From a checkpoint of a small self-supervised audio encoder (BEST-RQ).
Data: trained on read English sentences (LibriTTS-R), 149.1 epochs.
Rows from block 8 of a small self-supervised audio encoder (BEST-RQ), named by matrix and row number. Rows with one number belong to one neuron. Each number is 500 + 25 x the weight over its row's rms, rounded and kept within 0 to 999. All counts start at 0. Numbers have three digits each. After the name is the row's rms in percent of the matrix's.
After each neuron's rows are labels from the 100 clips, of 14848, where the neuron reaches its highest value: "top examples" is what is common among them. Only what is clearly more common there than usual is listed. The data: read English sentences (LibriTTS-R). In brackets: how many of the 100, against the usual share in percent.
# fc1: MLP up (model.blocks.8.mlp.fc1.weight, 768x192), inputs 0-95
# fc2: MLP down (model.blocks.8.mlp.fc2.weight, 192x768, transposed), outputs 0-95

fc1.333 104:459489510523489508497513502499421528512521492507472459495510513494501519473522502455534523506514468491499515512509471493479487494470493503497494504480526499518502565544496489494495523516475473531504486522502473525502499484513519486482526486510521472542480490478465510510494531478508529516
fc2.333 122:519469506492500497515528501504527452472502515448506465529495502479493526505565465538515500449462472509468479510529517487521465524505495469474559498410461491497505431466495479515467484516487561489501453505498500467472508509511514482514520493524509541504499542517504514508500489515507488498
top examples: voice: male (100 vs 47.5)

fc1.706 100:508486526530506455518522467473512480518495504526508530484503500516508562510534521478467477471505494453523500508513498492565519510557531493507504465518486508507478481483467479475479530477511550515520522538502478498487493484490513472491485453467518508480515544488499515481508460513472439495
fc2.706 122:490496497494494514471423527525462506485495521509504508524506494492473454500501482480512507523462535538505502480508496511452494522493497512475479500480503530541536507505531520432523521538507489527495480507504517489519521546505497538512478523509494481459440463501526478495478539537503536513
top examples: voice: female (92 vs 52.5)

fc1.533 092:481502507496511475525510537518476511495473539513501464481547530507482537530543492508486540528492503503522506507472486496503455546520525443479509492500461492537545492476544523492496495495518499478506527476495463529496502507501492509536482437502511552469476536503534548529515455460539472475
fc2.533 102:505515479519513496485533522496542498436494488521519476498498507503475490511508528500501487482496565510483522502501533540512486569503497540482514522490532510501534483503493495532480514492480524455464462473508488463531527488516511522489488463483443520458543538507552500487501473520525454510
top examples: voice: male (74 vs 47.5)

fc1.101 102:498462519454500481490482469496512536509527529484488505478481501478490520510547489520464524487486507486508508448511481512483481496510516451494489476488443463521502497486485517510503478496488495510516520523510519530498501471487562505541464449524497511504497564490504533498541501446498490523
fc2.101 103:519476486508521485498529533505481473468501469514512516478501498516517475468525520502491492536449536506523487492530519522485505536504515508513526480475484454534538482505497536442524481516470533565470478510508478463461501510482477553488513477510465508482528487515514479530483492473509524501
top examples: voice: female (82 vs 52.5)

fc1.128 107:487521509549524478487528499447470541486492518527535485494505501555479504516499498505484508471522528484510514445511461528531494546557538494472487461489452505513460480506527517499485489512505542482503548484496470483491505489511539530503472467474502512484491576484479496504528490488547476470
fc2.128 123:501532542491480472494481494524505507487480488528493504537451479532501565505533509515502559569495488495515501540475506472469509467507543442450499544498469493495502489504503545512499496527544485521504501505485492530511482485508431516512474516504475526469516501461545543515510536485424510514
top examples: voice: female (98 vs 52.5)

fc1.98 112:476447501500515492495523493512499524498477502577493486487495503524508552540490500509504500497529496445518500502486440519462494502497516505499536503503497493519503454491506533465529494517474503581522500486463490566485493558501493513534469491497505504503513536519503499546469492485483491526
fc2.98 112:538539493533508509450476559519503465498516491465493494480511511499460541481455495485546490495535519551492473528494498518493486505487448507480488510515508499524553509514533508483470501519513482500515495492482474493475524470522469514494548518528508436458530496497503516496421496541531524499
top examples: voice: male (82 vs 47.5)

fc1.71 106:513513475493516468527514485487516477509501490470438519457521490487512540524564474469481519549500475484501518447511500492497490492503496473486505465509522474495509499504500513497504484518520508513473528545504521532525481498492496450543462493443493547481465514457543528507552486495500463512
fc2.71 114:535500498502465524471510476462520508490481468505507519552478460478494477498524526507501467492537495479492480487544482440545522505523491522486521483520497492523494476509497548496502521452448524501505470501524474492527509479506535448523486494526535473509521518505465462501520480513512524485
top examples: voice: female (98 vs 52.5)

fc1.22 017:520530449511509476507503509513499496481513491476491479516498540513489514432515535529506493493507498451515493481500500529497482508514531513495507526523516464537502497509463499473520473512504482549508481543516469480501515501516471481538482469528517532499504470490521481549542461424480503474
fc2.22 018:488465514506478504495565516511499508494499504491526476482497490515481476535499491472505543462485511442458478517491473485484504523537545413555511552507510498509525465494523477508494518480493482511509466509470489490529495469516483502481495492510525487523488474496492461412471483497521538492
top examples: voice: female (81 vs 52.5)

fc1.605 110:516461525499525470516518537475505473470504522478529520460495491509495539502508500492501498503565489498476455446505503523517494505533487491479534443512473495530493503498502489463537501549523552487483526509496537464482499506495526512556511497511504517460460500475505495486544527520524483494
fc2.605 137:479560479499493484518509485494489512510490498514473471536507523472520471503499455479550493476451484538520566570483479478520494503473482529481524521522505480490567510502520495498533494509492462513492494506472498544533502487506457483496516525517525461509477487507477511520460477519494525492
top examples: voice: female (100 vs 52.5)

fc1.81 110:529453543538513480543530469519461520508486503460473507493490533514511499505507488482478481476491459512524502536499475461483523469528545544467478492544481504462496532502497512473470481519490536468509548528498501474487486505468521450486492525525508499507509524473479496491559504487508532479
fc2.81 107:523555517486477460507511486535507497491504496505486479545484532526513473502489470518479515496507497477450532526491496511522497483470518467514482551491470520526460509482472524502489470480502523508511531474489460492447537468513519471523508490481461510494527500496455531548464499498499504501
top examples: voice: female (81 vs 52.5)

fc1.115 097:489455513499526492490495447497506512540488525516502516499445506475566498535486496480494525495497484511490494507461456508488522545539563537466500498485512504509517465532477517446509481497476531510515504488467502530445433530485483510493448479508506494498494516441509469506547536494521500541
fc2.115 100:508489468480489496518474479494454461534498494469505498488508520482495493524505524502507517472517501542498525497493479499503456513494486493482475487486525472459507489495495465442504480501513507511465488533537487509523496470521500486486499516503489505487569539532535534500478523513514527497
top examples: the word "said" (27 vs 9.5)

fc1.584 113:528500525528497498510541493487453521487468478547530499504495525480513544488518438474498492509485477505521498508520463424470510491486488505522466499543476525496484575441476487505499530513491483477500517486495495532529469490487502508510522488498502460502482488495461489527514445433516505511
fc2.584 102:489539461493484498525469473501487509539487491468492510511504535506513454517527539510530526527503543475526496478467548506476518542483503507500440547500508465493529510506483509480490492472518475513507521509504520522481508483473442537489481507536525469490467517480500511450529534464479516502
top examples: voice: female (80 vs 52.5)

fc1.549 099:525485485561509488531524474507483483494508479459511539480490511491496475509480457492490496475540496462539482478544459484533513461531544489491506473514503468529502500525473472517481520515504525480468498534501508486458487557500512504485498514504508488478498504446462492528532532509481525528
fc2.549 101:518530519474504495513472502482532480486507462488470530581499477522493484488494505480526490473472501504466497471488530528538535494484436525522488500481475491543503505505481487499522486503496526519502526483477472506476475447457548485459513511553483526502540524471499489474467513514539498480
top examples: voice: female (82 vs 52.5)

fc1.228 108:517496499562494510487503511531492507499478499511519493480499514514502502476523492454481485458474464496508449518511487496510518491493513489542440512548464514481527493472480577510538469482454533520503549543499508564515502499508505473482501521476497442505514523471495449513514518492446513502
fc2.228 095:465511506507498506520534487500447498480478477455502505509490531485525484475466515473526492549535475491517486491492493508521516505480503466499507521492482488547507542461463529544492505511484513510503518511528546501469437527481499494507528489448501556496494505485489478517521529518493491502
top examples: voice: male (81 vs 47.5)

fc1.206 113:497521469520536506476532500486503505541467509545497498468461511512504494501508458476510509525524536443511538508508479529494507512522504494468497423485509499531505498522521489462480508533526531564518490497465503495459515495522501540540520479457502491442471512489480513495497506487459495497
fc2.206 116:504466520444516493481446494519491492453534510496469515535508468531513483492510507539474502486499525512515481493500498474467489522500515516486508561482493501514541491476522525473452471488474499492490468485544503497554500519456525434497492534506484484521488468550504500516466514499524521504
top examples: voice: female (89 vs 52.5)

fc1.257 102:536511475497523526550485474509444512518490502495465506496494480493527495474555434516515542472550475488509443492490480519458531507479509506491527482473512531532511510498542509513493507501495511523531465487465444492440492471507498473491493511491472501503467454473497526522492518471490495524
fc2.257 101:518491497471527508445540494478512508479430471528525493520493494498486543505495495512472513470510525551500482497516504503499488503496512517440489493496485513449520482546513441521488521463506500465518503489487497507483509482504545420506479529477537528493490527474508548445532456481533488476
top examples: voice: male (96 vs 47.5)

fc1.1 104:510486525525528492492540521489496478522476517491504467493446498507508514477517494466497479485492458514487489528473423466493502501500537500458523517494507516508486499481544521458506473553522492485488523496488538508511479474474503502498500496537540453471480469468500484493556485537500517487
fc2.1 113:502584519483475510487454514534462512489508500477472513479494504488504562515445473510504479536516486509508492538472557539515521491503523504488506512474454518531501553542533474478520513476451457483490518483483469492507481571493510522502496489533506550497513528486501539495472500450530513482
top examples: the word "he" (44 vs 17.4)

fc1.169 111:500426479519518492521516475487498524486516524551527452505464484520526463475505467527514526523525517522478463488462459476490474510494534541503489481513477486479484481466494548494542431502529486512527532484517524521510477503513499519501471441508502467491470545483512479523548539456481499543
fc2.169 103:522518517530497519487482485510488501489495522464497504471500500485529532541456526476475508483506466501533498460482504500509493499506507438476535512536487508507519513542526451488506477451573440484471557521536506520501469502476441486474503523490472508491505486489542517523509474482482484493
top examples: voice: female (82 vs 52.5)

fc1.486 014:504479537520529483455457491480516548491494486502517496507527464504472520520530494485530494489510474484477509483518466503482478443480512541506515463467507511494502548460458510486512509476456505470508528476454514526448472539507513518488501495492478504530492493484507498489477488525475514473
fc2.486 016:526536522492491480550495456522547477544486463490507496501482470520504508512522515497485485520509495507503540489491536494492481501466484520483531433538510490500512543536503511459470493507526538487492511486496517479468486510483507507499508498503512479522475519500519490438507498503452511518
top examples: the word "he" (39 vs 17.4)

fc1.285 105:521507514488496452506497459484489509519534507503521503483501482499502592461554486508468502464484474488500498540536510490525538495567507470511512442529458480547489499450520470506454530523469498474466524513469467472495530490483527482502487457497522469521510520480497508517487461480505467493
fc2.285 120:454481474511512500516505555504520512501479498520507472490527492515483509490486484540506496569474512513510509472491515453456494532515493526468475513468524569507480511509499503460534505527544493510545462490526542478505517525532508503481463510507487528464464484514485487524521521510497498482
top examples: voice: female (80 vs 52.5)

fc1.634 103:517480467469538456507519489507459536520474510465542529482499494454512536487522500487481480508543520510504497470488474500537513534510518499504493429488520472485521468455498512495521485499525595496492521488493511494472497487482543544525470453477518504490497521467502522488562520480489462509
fc2.634 112:479492461490516505461494512463461502494518498524448507503493490516476446440510505500486489524538488532507510516495502479503499504491489494513486479518497517526522535477547503472481529530438501553469466512513500498521517494497502477486547467540532518491464485502548486458525516518502531484
top examples: voice: female (96 vs 52.5)

fc1.165 100:496510505481510490500493451547461520476516499490472503476490467488486544488497506494442554527507478506512499453478468485474458551483535527516465505496525505475520526504475537507496503500539445542502508491489501566489506531479488466521508505413494534471504472471483513539501480458494489544
fc2.165 098:486504474499499494548527531496548474548528513535526529524483481522531464494532463495471510517487468441517484471494456456506504497511488445458533496533502484529525510492479516484481488484502524489466488504466489476496515546502524509512542487493524498522480494535467476490469515480490484535
top examples: voice: male (93 vs 47.5)

fc1.572 103:506486500475512486494519494519468527510485520508493514506487504513514549497594475485503493491531431544482498484522513478469529491480482500455518510475483482516484483448459502488493506494477488485494530518514467489509497493479525472537499509510501482466514507505488489494450487482496523477
fc2.572 116:498475481509465497507475555504549496516515499501538477504519487520523510542459519515474536496494512483483507505511515503521484531489489481496539511491501502486511501489546440515506498507536455489461512520531531484483486474492542508451407489496502509503550458472487497513533499456523477518
top examples: voice: female (82 vs 52.5)

fc1.188 106:466534492507486460521504517505444509520451498484486519484504540520491532480514522457521494518508436484502520500460492482466520462515488499487511478503503479517512502508515528484532510534501519497514524513472513492457453523433527511469500502512489518475496435514481513519519504489508481503
fc2.188 099:495526507451471510493470504495519513490529503501482510524488473522464496495495476519489516544524480500466514486473499450562522446469516479528492495508503492464491507498457484534512490486513458460504510485481467519492490491483506484504526469526524521501489511511543504493469494519482509518
top examples: voice: female (85 vs 52.5)

fc1.487 109:500483513470526481564532438539491496479482513519543487488492469499500508476482508521485470471504474540529514516495502475500499474526486489515496482504450504504514509461501512499495506530563469461451510480501544491475509488483542493503495522475487488513480523506553507520480486515492503519
fc2.487 115:478484512534493441481482516482506515513501500522521518517508474469560496533528499521455517509506508462494533492481467501486532493463477459508498510488547504547488485508491502483500505463491482527512506491487497472471525534522504523495501464500522502541462460537483524483510512473463511527
top examples: the word "she" (32 vs 8.5)

fc1.454 102:493494559556512484483506477500459541487517536517468463501499491546488473508487492524490512477519512495528485522491486499504449469503548495507499530475454502532510492510520524493496491495533475484498520500496454496499503473474509459471521462506493475515479516499465538522468508494521550468
fc2.454 120:525526497474505500505458529500506481523509490501532488485503503447476509519531514485504492496467499493516480472494503470520516536479438500502499463519530509456524447500493521500499516509482544516534471528489516526491515538509500488485484512536505503525519489485508465472547486493478504519
top examples: voice: male (81 vs 47.5)

fc1.662 120:503513501494534522515492495516476486492478497502513525483448498488512562527501506493503543494526517469509498452475496525438490521507493504495456465493475498507515570478463498479500506548537469528499551490498505538443486480501506529538484496489492503455530491470478510515532486471480509521
fc2.662 151:486488510508543448509488487492472510516520491529506464474496511495471507474529426491471515466528490488512472494504520481486477500535525508504520526498488527540513473537481475514492490483484481458467527507540498473542512439482487475460506512491574455538471564478494474481546508488512500474
top examples: voice: female (93 vs 52.5)

fc1.193 115:444522457490500469541463458532466530551503487501477471496526470500482478459539499498550522483512486497510518525492450416501517485499477489491478486462501505495506503500500554527542477513477512527492474492469484519462491496489501497484496467510530484506460499493502520530514538504518506512
fc2.193 127:516487522546513552467551510509533507492459523499520498501498516489519510488474495507467485493495489518473527498496476516510489464507553474531509478525487482499469483498497419499523480491557500503528548480516497499478501499510527539517497522485500490510531555494489511466486494528502473460
top examples: voice: male (94 vs 47.5)