Weights of a small self-supervised audio encoder (BEST-RQ).
Training: adamw at rate 0.0019, 9100 steps.
Data: trained on read English sentences (LibriTTS-R), 15625 training examples, 149.1 epochs.
Rows from expert 5 of block 7, named by matrix and row number. Rows with one number belong to one neuron. Each number is 50 + 10 x the weight over its row's rms, rounded and kept within 0 to 99. All counts start at 0. After the name is the row's rms in percent of the matrix's.
# up: expert up (model.blocks.7.mlp.up, 16x192x192), inputs 64-127
# down: expert down (model.blocks.7.mlp.down, 16x192x192, transposed), outputs 64-127
up.49 089:38 45 60 51 40 42 52 59 48 47 36 43 36 45 59 57 33 55 56 55 40 38 54 42 55 42 44 35 43 54 55 49 49 49 57 39 44 35 46 62 36 40 51 59 56 56 46 45 53 59 45 52 51 55 48 49 26 55 73 61 68 51 72 30
up.50 095:47 36 43 63 49 80 49 41 56 60 44 48 72 51 45 51 47 58 57 59 49 53 39 63 33 47 52 42 41 56 22 57 45 44 36 41 56 34 32 61 66 64 54 77 53 56 53 60 42 51 25 57 57 41 47 48 38 63 51 61 55 49 39 52
up.51 104:58 57 62 60 69 60 54 60 44 56 52 49 34 52 41 44 46 52 65 35 55 47 59 54 34 47 52 49 42 58 46 55 51 68 62 53 48 52 68 55 70 58 67 32 47 46 51 61 67 49 57 40 57 25 37 59 60 51 34 47 23 48 42 58
up.52 098:49 54 45 52 41 64 52 46 52 43 55 68 49 50 53 50 49 53 50 42 49 65 54 63 52 47 55 57 35 50 55 58 53 47 40 40 40 52 42 36 39 61 50 51 57 35 42 53 37 55 29 36 33 48 47 52 50 66 62 69 33 59 62 42
up.53 109:52 54 66 60 33 70 52 51 60 55 51 44 52 58 44 44 49 48 41 43 57 43 24 42 51 67 60 39 43 72 59 42 43 51 57 58 35 40 48 56 43 35 30 56 49 53 52 39 49 40 61 36 43 42 58 58 55 62 43 63 34 56 52 66
up.54 102:59 49 42 44 55 56 58 31 39 55 33 63 52 57 37 45 65 46 61 37 57 39 28 43 55 70 56 44 37 46 61 56 50 51 62 53 28 60 48 41 42 49 43 63 44 55 51 46 48 45 42 51 46 29 54 51 43 52 52 55 45 61 51 64
up.55 100:45 44 45 43 50 74 50 43 55 56 42 37 77 58 43 52 50 52 33 40 39 56 43 54 54 40 57 45 30 51 52 44 53 33 49 44 32 48 51 46 47 60 57 58 48 36 61 59 38 37 43 57 48 57 36 53 57 48 50 80 64 49 44 63
up.56 090:55 62 68 52 57 49 64 56 55 59 56 54 26 47 64 65 54 69 55 52 43 44 44 59 57 38 50 58 34 58 48 38 45 42 61 41 66 41 33 42 38 46 68 55 51 54 63 43 52 51 64 51 51 53 56 46 51 69 26 53 45 54 36 40
up.57 091:45 50 47 47 54 54 61 46 58 49 36 55 50 47 43 54 59 67 38 51 34 45 38 51 56 72 59 62 37 34 50 72 61 55 54 45 36 43 54 52 41 49 53 66 46 49 53 42 45 39 46 54 25 42 45 48 41 58 45 59 38 55 50 66
up.58 104:45 45 31 41 41 56 57 49 47 67 51 57 43 50 47 38 59 45 48 46 53 48 30 46 48 71 65 52 47 60 53 54 51 56 70 62 42 57 43 46 59 44 32 43 46 56 40 45 39 38 55 43 57 54 65 49 38 54 40 52 41 63 47 53
up.59 098:68 50 43 42 62 54 59 27 41 55 57 36 45 54 54 60 47 43 66 58 27 56 54 51 75 50 43 67 40 62 53 73 37 43 41 56 58 58 51 62 41 45 36 34 47 46 54 47 68 45 57 53 53 45 64 46 48 47 47 41 59 44 77 36
up.60 103:55 47 50 41 54 55 61 59 42 56 42 59 38 49 40 43 63 64 62 40 39 44 52 39 61 64 50 37 53 48 45 55 47 49 55 46 45 31 45 66 49 29 32 47 26 67 70 36 58 40 65 50 47 38 58 56 40 45 49 40 47 49 53 56
up.61 106:38 51 45 42 53 50 46 46 38 47 38 50 27 60 48 39 56 51 51 46 43 49 44 31 52 60 46 51 33 62 61 51 44 63 51 53 30 46 44 49 42 39 53 36 33 41 53 44 62 53 72 51 49 57 72 56 58 42 44 42 59 54 42 30
up.62 090:76 57 54 56 44 54 65 45 53 58 50 54 50 51 70 50 51 68 54 52 42 36 51 51 55 59 39 27 61 30 57 41 53 39 45 52 55 43 51 37 42 54 64 51 57 59 50 62 41 58 38 56 50 57 40 50 58 62 48 47 60 61 50 34
up.63 100:27 46 52 49 33 53 49 40 55 47 33 49 47 42 53 43 62 39 35 54 33 53 34 70 51 66 55 47 36 38 39 64 56 43 39 49 49 39 47 56 48 53 55 65 52 48 54 46 61 36 47 57 56 32 46 44 28 49 36 62 38 63 61 47
up.64 093:38 57 56 46 32 40 61 48 58 55 43 52 46 47 51 52 57 44 49 53 42 43 52 41 48 50 50 50 41 33 38 51 51 63 55 42 51 47 51 58 39 28 57 68 42 61 51 36 37 55 33 57 52 47 61 57 41 39 66 56 62 66 86 50
up.65 098:53 61 52 50 55 53 57 48 44 58 39 55 46 49 61 50 66 39 57 55 51 47 60 54 58 57 45 40 48 40 39 49 58 51 39 24 52 37 54 26 55 44 62 48 54 45 62 35 49 57 34 70 39 29 57 59 49 45 35 31 54 57 64 61
up.66 107:57 80 64 54 41 60 55 51 51 68 48 67 70 41 62 38 53 59 63 49 45 35 58 60 68 62 39 46 59 39 47 52 49 29 35 44 52 40 51 55 48 42 51 53 47 51 60 42 63 22 47 54 37 52 53 55 40 52 39 38 42 59 61 40
up.67 087:51 45 58 47 50 57 57 55 30 52 61 68 57 41 53 51 49 60 66 44 48 48 58 68 51 49 56 45 49 41 43 57 49 36 63 37 50 45 59 37 43 75 52 41 53 51 42 41 59 48 29 40 50 52 43 50 45 74 34 74 37 43 48 45
up.68 103:49 51 57 56 42 52 56 43 40 62 49 62 35 49 51 58 38 43 32 40 49 39 61 55 62 56 45 36 37 42 57 40 52 61 71 49 47 39 53 49 47 47 51 47 30 45 55 35 68 42 65 47 69 47 44 49 51 63 44 53 45 52 51 54
up.69 104:52 62 37 47 55 46 63 54 59 58 57 70 47 45 62 30 53 56 37 54 53 66 61 64 48 57 67 59 43 57 51 48 53 57 63 43 45 48 45 41 49 48 56 45 43 47 48 48 33 50 49 48 44 43 51 63 32 74 27 52 47 57 53 54
up.70 105:40 42 83 57 53 68 46 58 32 40 51 48 48 48 74 45 52 48 58 36 49 49 37 48 52 52 48 36 35 57 56 47 53 47 43 44 60 53 58 72 44 45 42 54 40 57 51 52 36 64 61 41 49 37 43 53 52 43 47 57 60 54 44 76
up.71 093:44 47 62 57 57 54 53 47 34 66 35 57 47 49 46 56 51 49 52 41 43 47 46 55 52 51 41 33 46 47 41 48 50 69 70 37 52 29 55 45 44 53 70 54 36 43 48 61 75 45 36 52 62 32 34 51 61 58 29 44 51 52 54 46
up.72 108:28 50 55 46 39 46 59 43 46 63 43 53 64 42 39 42 52 45 55 52 53 52 41 73 58 58 51 61 49 24 46 67 27 30 36 47 47 50 56 54 69 51 50 52 62 60 55 53 42 40 44 60 62 39 65 57 38 54 57 57 38 63 55 59
up.73 097:75 56 38 33 37 44 53 47 57 60 45 36 52 61 56 66 46 37 61 44 35 57 60 41 60 60 48 64 49 54 40 46 48 53 58 45 50 55 53 41 40 46 53 31 59 44 45 51 48 44 48 66 48 48 75 57 45 55 58 38 52 42 50 53
down.49 085:61 46 53 55 66 24 50 33 70 39 49 47 42 34 50 47 59 49 39 50 51 44 53 52 58 56 31 39 59 49 47 46 50 37 45 49 58 45 54 57 49 34 43 64 44 49 48 51 51 47 77 49 45 53 58 39 51 42 61 65 59 34 62 43
down.50 087:51 46 60 57 51 45 48 51 51 52 58 51 40 39 62 39 55 53 65 78 46 27 68 49 40 70 33 37 44 60 54 65 41 68 35 40 36 41 44 47 56 53 46 41 52 57 47 53 53 66 46 37 28 50 59 50 38 57 59 56 58 57 44 31
down.51 105:66 56 62 54 49 55 50 53 50 59 42 47 51 43 57 60 34 49 53 59 49 49 48 56 36 52 64 53 45 40 42 46 71 46 49 67 45 45 30 50 49 55 57 36 50 66 46 55 63 53 54 32 59 66 34 42 57 56 55 38 35 55 50 63
down.52 099:33 66 38 46 66 35 53 64 55 39 47 45 59 56 29 43 58 40 56 46 53 40 43 39 68 57 48 48 53 50 42 43 43 60 56 45 25 41 35 55 42 53 61 37 40 52 55 58 57 70 61 35 57 47 54 63 48 58 43 50 51 52 40 62
down.53 110:44 50 59 50 47 56 46 44 56 37 42 37 60 74 53 37 43 51 47 33 50 42 50 50 66 35 41 35 54 51 57 55 46 56 53 35 41 56 42 47 50 46 64 88 57 49 58 56 38 56 55 53 47 60 53 65 47 44 50 62 65 67 38 44
down.54 104:43 41 59 55 58 58 58 55 59 35 58 62 41 39 63 54 31 79 41 46 53 57 45 51 45 45 52 50 47 47 42 57 49 47 37 44 46 50 43 61 53 49 53 69 54 50 64 58 39 50 44 45 46 75 56 33 58 41 64 50 50 38 49 36
down.55 100:54 57 67 50 45 68 52 46 55 51 43 31 59 58 56 37 49 63 49 46 39 37 57 56 53 49 59 45 34 47 47 59 57 46 36 41 46 38 58 55 59 53 53 67 50 47 73 59 49 43 50 66 36 54 53 42 58 51 38 46 39 67 41 40
down.56 089:30 49 54 46 54 51 59 42 49 50 53 40 30 41 57 51 65 50 45 58 44 51 47 56 49 58 60 40 64 46 49 51 55 44 54 41 79 55 47 50 53 32 38 63 34 47 59 53 52 49 48 55 56 60 35 42 57 56 44 41 49 42 39 43
down.57 087:44 48 50 43 43 50 52 54 49 40 44 53 64 44 49 43 22 43 39 49 42 40 59 42 57 44 70 46 56 50 44 50 50 49 54 66 56 49 50 60 55 40 49 57 57 44 65 53 77 47 59 46 50 73 60 34 65 58 54 51 49 47 54 53
down.58 105:35 40 55 57 50 37 62 46 52 47 47 49 45 41 48 46 54 66 60 55 78 57 47 57 47 30 41 54 55 65 54 48 65 47 58 52 34 51 37 52 45 40 64 58 47 49 58 30 37 46 52 40 53 42 60 68 44 38 61 62 70 63 42 46
down.59 098:58 54 41 56 50 50 54 40 57 65 51 31 63 52 46 46 62 56 44 48 50 53 59 56 58 61 46 58 42 62 52 36 56 40 55 61 41 47 58 53 39 52 45 36 56 46 45 46 60 43 33 63 53 40 54 60 61 56 60 52 48 48 59 47
down.60 110:44 50 42 38 58 48 26 46 49 52 54 24 56 51 48 35 49 37 52 42 56 52 53 41 63 43 54 43 43 63 38 44 45 61 47 54 30 52 77 64 58 40 44 57 52 46 44 56 72 56 73 48 38 57 55 82 62 46 47 73 50 60 63 54
down.61 109:55 62 36 40 62 67 46 50 37 49 55 52 43 43 42 47 51 57 57 47 64 39 52 47 52 49 58 67 50 45 52 56 44 59 54 51 42 49 48 61 51 68 42 47 45 52 44 43 58 52 33 47 38 60 51 61 58 43 66 50 82 60 66 43
down.62 094:64 41 44 60 53 68 41 29 63 55 60 59 44 49 45 44 53 48 62 67 44 49 63 58 31 52 62 53 64 37 56 55 45 52 69 49 46 47 52 50 55 35 49 66 51 47 56 46 32 54 40 44 49 64 46 45 25 49 46 42 58 35 50 65
down.63 095:58 53 43 45 56 55 61 49 33 60 59 51 53 48 47 55 46 46 40 53 26 35 60 41 38 71 62 53 51 40 52 69 53 57 53 40 55 48 68 41 58 62 31 57 64 38 56 45 55 43 31 58 46 56 53 33 44 53 51 62 43 59 63 36
down.64 089:69 63 41 62 52 31 55 45 63 35 45 78 48 60 59 50 43 58 46 53 60 45 59 34 41 46 32 48 48 56 55 47 34 70 53 50 43 43 48 51 53 49 45 36 55 42 39 30 59 55 68 49 70 49 57 46 49 56 62 56 69 41 45 64
down.65 100:56 58 51 54 70 44 51 72 48 51 57 50 39 55 48 39 60 49 53 55 37 46 64 46 34 58 58 51 55 40 75 59 49 73 64 36 56 53 55 21 28 42 42 47 36 46 57 36 41 58 59 42 36 56 46 49 39 53 48 65 50 50 59 48
down.66 108:41 42 69 56 48 49 56 60 36 52 36 64 48 46 34 50 43 54 56 46 57 60 43 67 32 49 48 56 65 39 47 54 68 36 46 54 53 53 54 53 37 54 48 43 35 56 62 36 39 42 35 36 59 34 36 39 32 49 51 58 55 50 60 44
down.67 081:54 52 44 49 54 29 55 65 53 31 62 43 50 37 43 46 41 45 52 57 41 40 55 50 61 56 53 56 41 45 54 44 47 56 48 58 55 45 32 49 56 44 44 38 52 44 57 44 48 51 52 49 52 62 43 30 50 66 50 59 55 51 28 39
down.68 102:53 57 52 49 56 27 55 55 42 45 47 43 50 48 34 34 71 44 44 53 51 37 48 33 51 46 56 51 49 55 74 58 50 64 52 47 33 47 63 68 52 52 36 38 28 60 46 29 73 49 68 52 52 46 53 58 55 54 44 45 70 53 59 46
down.69 106:35 67 41 35 33 27 56 53 56 46 57 70 61 60 74 40 52 35 53 56 40 35 51 46 52 63 55 33 52 54 42 41 42 66 51 47 42 31 65 51 53 50 54 50 48 46 48 40 51 64 54 59 53 53 55 57 53 57 31 45 37 62 47 69
down.70 098:54 34 57 42 69 37 59 52 37 56 55 41 49 42 57 49 65 40 55 52 50 52 54 49 57 45 45 32 53 72 52 30 44 49 47 54 68 42 57 55 46 75 59 51 42 33 48 58 49 41 54 61 47 48 57 54 40 45 43 57 66 54 62 42
down.71 093:61 41 60 41 56 50 53 52 44 65 55 46 70 48 38 27 69 61 62 66 40 31 52 62 46 55 59 42 69 57 46 47 53 38 48 40 44 34 43 47 35 53 51 53 43 60 47 42 45 49 57 47 54 48 34 52 54 54 50 53 73 64 45 61
down.72 111:52 46 49 38 64 47 62 54 27 59 48 59 50 46 52 51 48 47 56 49 53 54 46 34 63 59 43 71 61 30 68 49 72 56 50 48 49 61 49 44 45 41 52 46 39 33 58 57 53 40 31 54 26 43 43 48 48 51 48 67 50 53 58 32
down.73 097:58 33 65 57 58 35 42 79 45 30 51 42 51 48 56 60 48 44 68 51 37 50 71 75 53 45 43 53 66 55 47 35 46 56 34 55 66 39 59 52 50 33 45 49 61 34 68 49 48 49 36 56 60 53 52 52 52 41 37 60 46 48 49 24